config.toml
encoder_arch = "mobilenet_v2"
model = "image captioner"
dataset = "photos with spoken descriptions (Open Images, Localized Narratives)"
train_examples = 203450
image_size = 64
crop_scale_min = 1
horizontal_flip = true
translate = 0.06
tokenizer = "word"
vocab_size = 4585
encoder_norm = "batchnorm"
encoder_activation = "relu"
encoder_depths = [2, 2, 6, 2]
encoder_kernel_size = 5
encoder_stem = "single"
encoder_expansion = 6
encoder_widths = [32, 64, 128, 256]
fusion = "prefix"
decoder_width = 256
decoder_layers = 6
decoder_norm = "rmsnorm"
decoder_norm_position = "pre"
decoder_activation = "gelu"
decoder_mlp_ratio = 2
decoder_head_dim = 32
decoder_fused_qkv = false
decoder_bias = "all"
decoder_qk_norm = true
decoder_parallel_block = false
decoder_inner_norm = false
decoder_positions = "rope"
decoder_prefix_bidirectional = true
decoder_connector = "linear"
decoder_tie_embeddings = true
init = "trunc_normal_002"
residual_init = "none"
optimizer = "soap"
beta2 = 0.95
lr = 0.0013
beta1 = 0.95
shampoo_beta = 0.95
eps = 1e-08
precondition_frequency = 16
max_precond_dim = 1024
one_sided = false
adamw_lr_other_params = 0.0018
steps = 7900
batch_size = 96
epochs = 3.7
lr_schedule = "cosine_restarts"
final_lr_fraction = 0
warmup_steps = 790
weight_decay = 0.0
adamw_weight_decay_other_params = 0.01
Rows from block 3 of the text decoder, named by matrix and row number. Rows with one number belong to one neuron. Each number is 500 + 50 x the weight over its row's rms, rounded and kept within 0 to 999. All counts start at 0. Numbers have three digits each. After the name is the row's rms in percent of the matrix's.
# fc1: MLP up (decoder.blocks.3.mlp.fc1.weight, 512x256), inputs 128-255
# fc2: MLP down (decoder.blocks.3.mlp.fc2.weight, 256x512, transposed), outputs 128-255
fc1.499 106:583446493490398440481456525470447465427574505467536481470486506523527493454506579581502598479620499513477511453463476518464464631460451477523430417522552504576508429482476412521433495492569554499510503483559437525495507503537509490457460455468457545422494436492480522463475500416419560470488441524429558489542442477505573469592552586545511525486532509479501520519352557440543595405436
fc2.499 104:463439458529622475460452496478434454473544459448479492526512473474495459390431459543515431493492389456433566537514456520395457441439534534510502487552481520467526484444512568439547510555438551434529544513492547522535478451459539530517490590500535571467492515412499474492465426463517608415513556528546598437435482436490505517483501518509541481540478388525453581403438511460554501500411
fc1.500 092:573503613488552477498547534545525487538529480515538488370421494567455482516585530472548518483519438411536448527455452492558504524542511453552468549443445551490410565549551522487555472515570472601505423446528434579575510541507577464530485560464568478481515576477563556443415488387468492508455477467397555514461489515511502472540540542537388457579512481510564429545534465536488488492507
fc2.500 096:555604509419540522535384391591426563440516480538493458573505544531452511504526481564589508528511457574480465403391496561468532529436437534459501501455532447545454483521610445475494555502426558518570501452500522556536554529493477459430462527462507508454564500520543481555446449627452543475494541557455423518553563442514493504547581493394493490563528561543459574593474562507518455582405
fc1.501 097:524480539535509457509554549449563530431633502432520516566484523450505523484499530435508520529420531448532500539565626512401505457516359458447532402553458542494495468544571395631498479594558526533518487474444467633514412522549466478433469531475477501585470488617482503450458462500513485474523619556503596467542545531527515498556594569424577511413562515628481530530427567514476556491511
fc2.501 100:401480414526485509432474506438466557462381493519566496557425462509500519486527521528505541536464543467498473485436468515502588577467431487468505577439496471506442491406560551511505423466496526467563420566465531432492525491412462565501527467537385451439497551582455435456499474468452464551503556433438463411455420472525511433457542508457513545469484459314526520521552477590450587463455
fc1.502 095:498551538477479565505359565444489488502477520346468506457492501439440526538504449541387473452517583499522465487574553456513577510459534507568641472442482415504488505489446458499418580465526492488532472508471454541463465527437565545485516487528613522481460457552467470534553472541474499468469473506459533492499428448524418450565527458491414498621573519464489422473503561563527492531473
fc2.502 098:535551473578470535407532453566614484514481420500482365533605440507548478483473546561530507517522528528494532571430510503534460533488548515473481504546483492516528561489509419514542530510443474482597507501625531481507461439362520554493462495461484516551511530520551494510463403486570619509452430480544546567462541476451528528561460515496537510491477448488528529618530556508433510477477
fc1.503 095:535510480492478459503485560480521531486485527530473547498531527486584555473496509493394473479436433536507472542507526592494538523467447415537536450483465537494524488562515546546509563609459494498445456481547478551546495599468462548523535444565535453389398530481505598454503480520482475537504594490521500515476466474515545487450397421454508421439469466510445555567508473469498458495524
fc2.503 096:528437401581535504511451528538566543550394533480539492434521475504484495562494578485499415502519554484452533530520561462503494493558487493446400522426598559496512465409468480476563521578518591522410477398504557468623474482500426483575427618490502494549511469455616455524456507553559447516485582583490436553550554542448510610481482474485489415602451485497510440552525561554519585500558
fc1.504 099:442473515482549477585499432469441568435502493531559517437575532449549449552474483614459470514439510461513422521474500536526481554564482474451529462544546581495601489584548448437418495495519527604547427553542459537450577473567461550504527494517535482523436484505443441405486435444560546488516475510484518515487472487502536472480479484419497482539504481456537465448466453480560554541533
fc2.504 102:491482508435554508480559531553531464497465509445499460588521448562469536467503565517567548483506452442417507509365481530409539538528562491526523542562479595493498417534422445562659541445491483550395512562538419449419578504522482550557526432468413479437497536512497470548479551568521507516520463595520373517511518604503490535495551384436562484515566446418480486506510505520469500508492
fc1.505 101:551519463476507446521509487499549491484530524498588581454445528533501448533454562468485410411514506595472608463488556414610476491474444583471481495526448508538435549517503604476566456444467433468493477543599550570486461529549438524549487503525508574516626468498518463488555540520459494540569380561613480555465439495499446466503521589417517481398508458588487425502410517425440529497533
fc2.505 090:505550319430519527483517552482533498567519468506553568456642475548567442461454540477454556476477444544458490541487398499477530556515474556513588492539450611519418522540485438461446489506473455440563520438436515449534430504420521519428501466507508555491586475490550473532506470425491397520515489496501506543503482517419495492473460563459557480435469521453459567474509464476584569530545
fc1.506 105:582541461567536466523524461498485446421433548525469524564484525531474499415579534539511482598450435468504574533437502572436513513509403508538514607465588438569521566527546538567542426543456513464546498412528470454469468568532449355413604518526514433479429459511470466526497436551498451439432606528498431468553476488484455499539463509516435506490559583474490479467508472630574471521456
fc2.506 104:520390530503496485509557557554486580569476514530498517515569539486589454518505560476538515492560541551535492467506496426493577522432590572543435425548466519515505480505477520572584619374495432450572429583447532420429558466487476569565440424516523566439641485487460447467376491559461509470538585481482481392494498549462580437511538468517488493425486549520486383519432520475467557500519
fc1.507 096:537535507438386514618517492489495533476491544482551559465556466463534502531504495482483535482503519484387493465496435395438533524494516532421535393469424458463461525415535545486548418483502442518562470515552429516493509523448544451540457394535545380468555502574477533479496492555550502458499437550561537456429518525419488455417608586539454458493524413484472537539554555616550497548509
fc2.507 100:528484436575527479472520535381511495422516459525428368507489430435480550505475473550515491478543540521545411490526562456542583481452528424492486565538494558500425526508376507440477529542566531476547429576462550448548505558517551609543566459477504525574568466507502499578431553539441488518519460447508533466559456478486494474532533477483489556437511478505487594462483517430576538522475