A small image captioner, trained from scratch: encoder widths [32, 64, 128, 256].
Rows from block 7 of the image encoder of a small image captioner, named by matrix and row number. Rows with one number belong to one channel. Each number is 128 + 32 x the weight over its row's rms, rounded and kept within 0 to 255. All counts start at 0. Numbers have three digits each. After the name is the row's rms in percent of the matrix's.
After each channel's rows are labels from the 100 images, of 14976, where the channel reaches its highest value: "colour at peak" is the nearest of a few named colours to the mean colour under the peak; "top examples" is what is common among them. Only what is clearly more common there than usual is listed. The data: photos with spoken descriptions (Open Images, Localized Narratives). In brackets: how many of the 100, against the usual share in percent.
# convs0: expand pointwise conv (encoder.blocks.7.convs.0.weight, 768x128x1x1), inputs 0-127
# convs1: depthwise 5x5 conv (encoder.blocks.7.convs.1.weight, 768x1x5x5, trained with AdamW), a 5x5 kernel
# convs2: project pointwise conv (encoder.blocks.7.convs.2.weight, 128x768x1x1, transposed), outputs 0-127

convs0.347 101:131156120167158127118094137130161108137085148082200110169160126087194078150126149123193130192053119116121109105089156159087134114141110180118167098081157139172111127122100093124085113091185107158149133116106145188153140031132137168116132154135165127110135123110127144130086133143166122158155137128102188143140127158104176160166159137185147079124202103165124113106148104131126044121085
convs1.347 088:175106112133194166139147159151176131154170163185146126164144181155140136123
convs2.347 091:057093100167104096126147166093150139156126110106075117120124110158145067128101141147118129077121154134145109102141101131201095169108094167127154184099122127174155090138096084150168145135108116092150144142168106112133133132149084100079073090098137118146113195121091121089129131215112153163112093119181151083130159142037101046113131088102142140133046119138096152149089112137168138164120
colour at peak: white (25 vs 6.1)
top examples: text has "sky" (51 vs 24.8); text has "water" (32 vs 7.9)

convs0.97 083:115150194172104091128081111118177119155088089163109160169111125144152178137118168149094166128168115122163122153156119083172148173139115086101124106147114196092090133096117105128119146109147133172163168142138062169148094195187117120108127142135154130109102151108099131104141071128114139123214122113068147103165087150157066154150160190150071051115130156117095180123101138137166108155082
convs1.97 098:097095115102128053077089072090106116107142153145136150141172142133145172162
convs2.97 084:213092127122143205148092112130122161141135121168089074175123084076116119102131159159137128122114167090163096127155157092148092135097110160168090103083129147109131117157150133118062138074124096142109093104193136096105095075126153135119088171072166156107098159178173130117077123176126113107098150158089204129145178074169139080154108123128114160099133173100143133155100069165177135131135
colour at peak: white (36 vs 6.1)
top examples: text has "trees" (81 vs 27.1); text has "sky" (66 vs 24.8); text has "grass" (29 vs 10); text has "water" (28 vs 7.9)

convs0.102 101:094157184113121150123102094088116206131145080143084123121197113111122155155156151113083094138121144094125118164162200120135151118108176037134137105071115120158104106077030168085114166165126200118083128110121102108116082126157163143152144111141091170138146158081113150146102121167139101112112140142152135109062126201125157165147123157112095132193161069105121129099116107138115137131107
convs1.102 112:107093075091112150144145157174142132125109170149136114120156189160140157205
convs2.102 111:114171093073114125136134160092159119159139127119099123094163168198147142170136104162175110066156122120085113161123169081106120079125117088144124099100134116133106169160123103135079121138121169197128084125161073082133062091130060110144160103176098113125192164116113176107161114115156124104163124121113085154149105172137112130066164149096082195048132081137120152181164124133143093140098
colour at peak: black (52 vs 13.6)
top examples: text has "dark" (27 vs 2)

convs0.707 101:134137098131147123111123106139179114171092155110155122150160176188103119144144168092175114124120065120136137142147159079140139151090120113101058192082112088142064123081125211148124148155050102150109122134153124158141147180127135136165083159139115128179100119133114161076092192152123083107124128062110157086121142139068119140154069154153136163116152135112125095059124088124108106210146
convs1.707 102:113145154137148146129158156142191152183187196164136174145165102120132131141
convs2.707 106:120152217129108127115128129147167152129187125130164147162106074105079150119144101159130176142173111143159131184210115078064108132137151125165095129083183128137127132166126116124090101128154104123162083146150137145077120218176121119078122139180136107131109146054177125147133104108152086130127121131122150189067170144151191117099112134123111116078136150150098087191107153187141155146137
colour at peak: brown (62 vs 31.8)
top examples: text has "trees" (75 vs 27.1); text has "grass" (66 vs 10); text has "sky" (65 vs 24.8); text has "ground" (30 vs 7.7)

convs0.106 099:158153183068100150126076086128156132099095157109083087120138123153108086127122169097127132096132098165176096099177077111114123149155149117138141163161149096156102129058142140151097084135075042178136174165180078085115107199089120159117120160130101120145113133056133145121156123080129136155133154158168178074144158149115089137145138099129079088145086126160075148105131105119152070162166
convs1.106 096:079088098098089112107100119118161165164160143155137159143132176160185163169
convs2.106 100:145149130128104104120173122113156087159126123122144161138159126174119159135162164113131102098171116080118096108143079134070112066165140099128134145118194145140130121181110118099114080073135094118173089105161161178123128153085148152136079090098132112122123177086081182102111079086151105101193068105061140104081110072167125097121138145071112159093194126145105163145106157120165207117086
colour at peak: pink (25 vs 9.1)
top examples: text has "sky" (93 vs 24.8); text has "trees" (71 vs 27.1); text has "clouds" (38 vs 4.6); text has "buildings" (29 vs 10.9)

convs0.14 107:116143108124141150103124069143126095163162154131107218113066158178107125096062083140131079147147159106113124074145152142111126068138170129128089166138166160067107166149110159138086074149135170109107096162095156181140144158112193078116091079189131099117095128114112121087083155206092171130106127133136168156123114167144163134121200092126096133155118147112150173125147096124135133091178
convs1.14 096:120096124132136102089095112093120113121115106183191188172158162144187136143
convs2.14 100:144095108117099120092117136095181122098165130106128160102159109111110129173136187111072119119089107178121111092185104096128113046131108173204165112173120115146103153100144128142174118131108082139112185153111125117129038053144138103106169101102154163102190165213161136119113147143124158151146154105163095152147085105043098138086140091098163143105126165144135100123151166161118095133143
colour at peak: grey (61 vs 35)
top examples: text has "sky" (64 vs 24.8); text has "building" (38 vs 8.7); text has "windows" (27 vs 4.7)

convs0.281 107:133162151067096133123098080091105115113070117102096104160144088184130090114153185134124108161140118125128083103124112131129151152142187162112149090144096120141088157104098101119142184114159151124077159149113075177118123125158170159093147133104110187166109114141127156083166112109151189120141181188099116102196153201138116148188114136129104168140108043134114130075094044120145090159117
convs1.281 105:147134115130134138147124131147166163154167165170156152158195180158157148195
convs2.281 107:143134117128123129103119110121146133090142131134102120066131165132147167112094153168156119101190108136165128143115133147098171142167120164137214142109142174186200136117118145107088090163171082105095102115141093135125149121177090104126158096102111125162162169075108155098135098095184124050171176092116124129096119118088094132174042191127193101110146154170162103161110149138202090139139
colour at peak: white (35 vs 6.1); pink (26 vs 9.1)
top examples: text has "sky" (83 vs 24.8); text has "clouds" (38 vs 4.6); text has "water" (29 vs 7.9); text has "grass" (28 vs 10)

convs0.695 100:150167100057112107139135093145141164120114091150096065083061148137134128148099151184109122152096172128130122184041142116098162176220181118173180081146121160152121116103134091089178108119162098150100161111131169084136132080160084071139153109151104151131125147128147136142140127121185098127112148107148156113136094118147185210174131115081115119173126148098107126123118175169120084107124
convs1.695 116:122122112115102181154195148161134149143154158140141126145137050082081108093
convs2.695 106:112115101133124144198096098104169115171175111138101127160112147125129161089111159132152155175109126120154104133153127052125094145174131141191101125186122125129148213121111096146139183115131131122217107103058109147096161129127137102132091120080155080090101166123133212115155166137153150143170100108073130144078113070172208181102151115127136095113128138155089104169107090119102114096113
colour at peak: pink (42 vs 9.1); white (30 vs 6.1)
top examples: text has "sky" (59 vs 24.8); text has "clouds" (28 vs 4.6)

convs0.63 108:119124142184103141087152101085070153074171172104134133059117167121108100124141139172119105172170093102129136092116108123101102069196103141122120162092106172115184161113156127141106143105097117108177168056087081140091113151137104166147171109144148108116172151172180146131106154135169114195120151128090134120121172174116082078099151183122098085083130141173107140119160079092153149086174
convs1.63 109:131141139117119153168164137102166179186170157158155163184167157154150154154
convs2.63 099:073087129125124071138085107134156142103159148085117136138097156103078166161110065139087088141190102122119107123150146173128133100126116101108089131131158099156104163143134133108122233090086172123190198103122111072167099107144119137110123059092059113137177127154186115162130151154082142191071161119158139134126160131119049094088130128117144094120133144140173160170155124148122142117163
colour at peak: grey (64 vs 35)
top examples: text has "trees" (70 vs 27.1); text has "sky" (66 vs 24.8); text has "grass" (46 vs 10); text has "plants" (32 vs 9.7)

convs0.297 106:142101147115123130149100091115095183131121158128170139158090109162144169155147106081123148131116115132109124124135132166170110149179097155118106119155086065115153137102160118115128074085124130117180158105092106049085109068143123130192161106202101106117107126151138175105149089093114248125128113097143202152128141182112091137172108185101135089100130131133131128107071136108195084155162
convs1.297 115:075094098080071108110110135089155144143139147152143141150156182182162156157
convs2.297 120:109120108171092078126123080106109134135136111086122147132154155112118132152153072089108110093134179137124013136107098117089131076128073133133150151197108080143150102137130125113116142070111149152118086061160153108143102196165078168143119185129123125171074121108103128140103133135164083167051134103093165136058164090130171119180094137135105126119084148165126133114097177152169124100153
colour at peak: white (29 vs 6.1)
top examples: text has "sky" (71 vs 24.8); text has "trees" (57 vs 27.1); text has "buildings" (46 vs 10.9); text has "water" (31 vs 7.9)

convs0.335 107:131184098096066087113144120115166092092065166107082165132096127145187152172139142158157097128187184179073135106157144140099132142111144127120191105093152175093154126155078091128162105127144155135147132139142120114145146066089153122142127096070099103155144111193120169151118150117080169139139169126114133053147067139141099043082148089133101146166178112142164125139146107135170156151090
convs1.335 105:153123073099092117130114087100140151160153195125120144177172194147113110146
convs2.335 108:116171202070127108108140119155130176160170092102179117114105119075114099212150174140126135086082110096133143103094132106102114174128158154105129116113167087120204081085112063093171158093094138146147121066128114117138104092127103145118140179099160051149147163086170179128098105102156170129139094171109099157108180095121116117072158113107082103119131129130104168175130146172116157126115
colour at peak: cyan (26 vs 1.1)
top examples: text has "trees" (71 vs 27.1); text has "sky" (66 vs 24.8)

convs0.598 103:108125101101074114182066144135172098073141082163099118075153140107094098057140151164154154147155152102117120112140119117198123122142131101127046129110109151176082087093105119107151164208169099109112128083106149133109142097162128138149159177066121152077090080104107160119162149137128124095101172108112097147109119164135178150163131183130089069178103095147117155149169086140143112181102
convs1.598 110:112115125115110133108112102106186143118097126187156145133168197168176166172
convs2.598 115:160151122123078140137069122138089138136148160153124145152146135100117118113075193148122123123144145086117147135114135112131120123165110046120113121155118209114105121131067177140127179092121121121157148123133184072084148099141168082105166095100130140146083179116202190131132063111155144101149169065217135129154145053192136114152130097151057109145110164135105125116120151151102151170122
colour at peak: white (29 vs 6.1)
top examples: text has "trees" (79 vs 27.1); text has "sky" (76 vs 24.8)

convs0.126 098:080154098149105110159196063047131166120149129147087166149123133069159125088182177108103063118134101138102133094128122151126125094108203121116165090143092137104137100094115121192105122157109106140124131169152149096091100167100114172118130138136139098124105132077108127140137082158129107133158178113104166114148152124120134109182129142113057075097133049100157154127127043169139199100103
convs1.126 107:062070052081066142149134157120132143132144154091148121160138117129120133120
convs2.126 088:120112085179132102099160137087111157113091068108147144128082094108173098120213114156113153118128115086132133146150138110140051138111102117128163099152072137096121186146066160094132084116035109138157106152177101107119074164163108131116125107123097178112143182174106153147081156150150119193119153121110110181116139107090139171184190182106144117081120129108105105119115135115127144056093
colour at peak: black (80 vs 13.6)
top examples: text has "dark" (25 vs 2); text has "black" (25 vs 9.7)

convs0.718 089:120114083122155169178153123114088093095173156127183080123126097141069100120123128113155129119121139162097153103113055113135110080087094102097166220151153153142173122124143138126158102178098143146156129219123105066103129119128114102149136176127095114180195123157114133095094168090183178133157128202094115119164145168143138135090110079134153145127122083084054118125098114113126156149095
convs1.718 080:095088082067105073121087095149107091107124135113063094130170136143114116130
convs2.718 089:076134137120145139152098113133143073111089145120114117172150093109130117141150198168161135164053171148124122121155122108124177202105107120085135100104048092104127174137124072095132123063146117143155135157155037137080077132082085143169101161200127121155159176161120134117102091092098108125137072098117159174141172134112124164116144101112116092160118125128086208141095155125097116101123
colour at peak: black (51 vs 13.6)
top examples: text has "standing" (51 vs 23.2)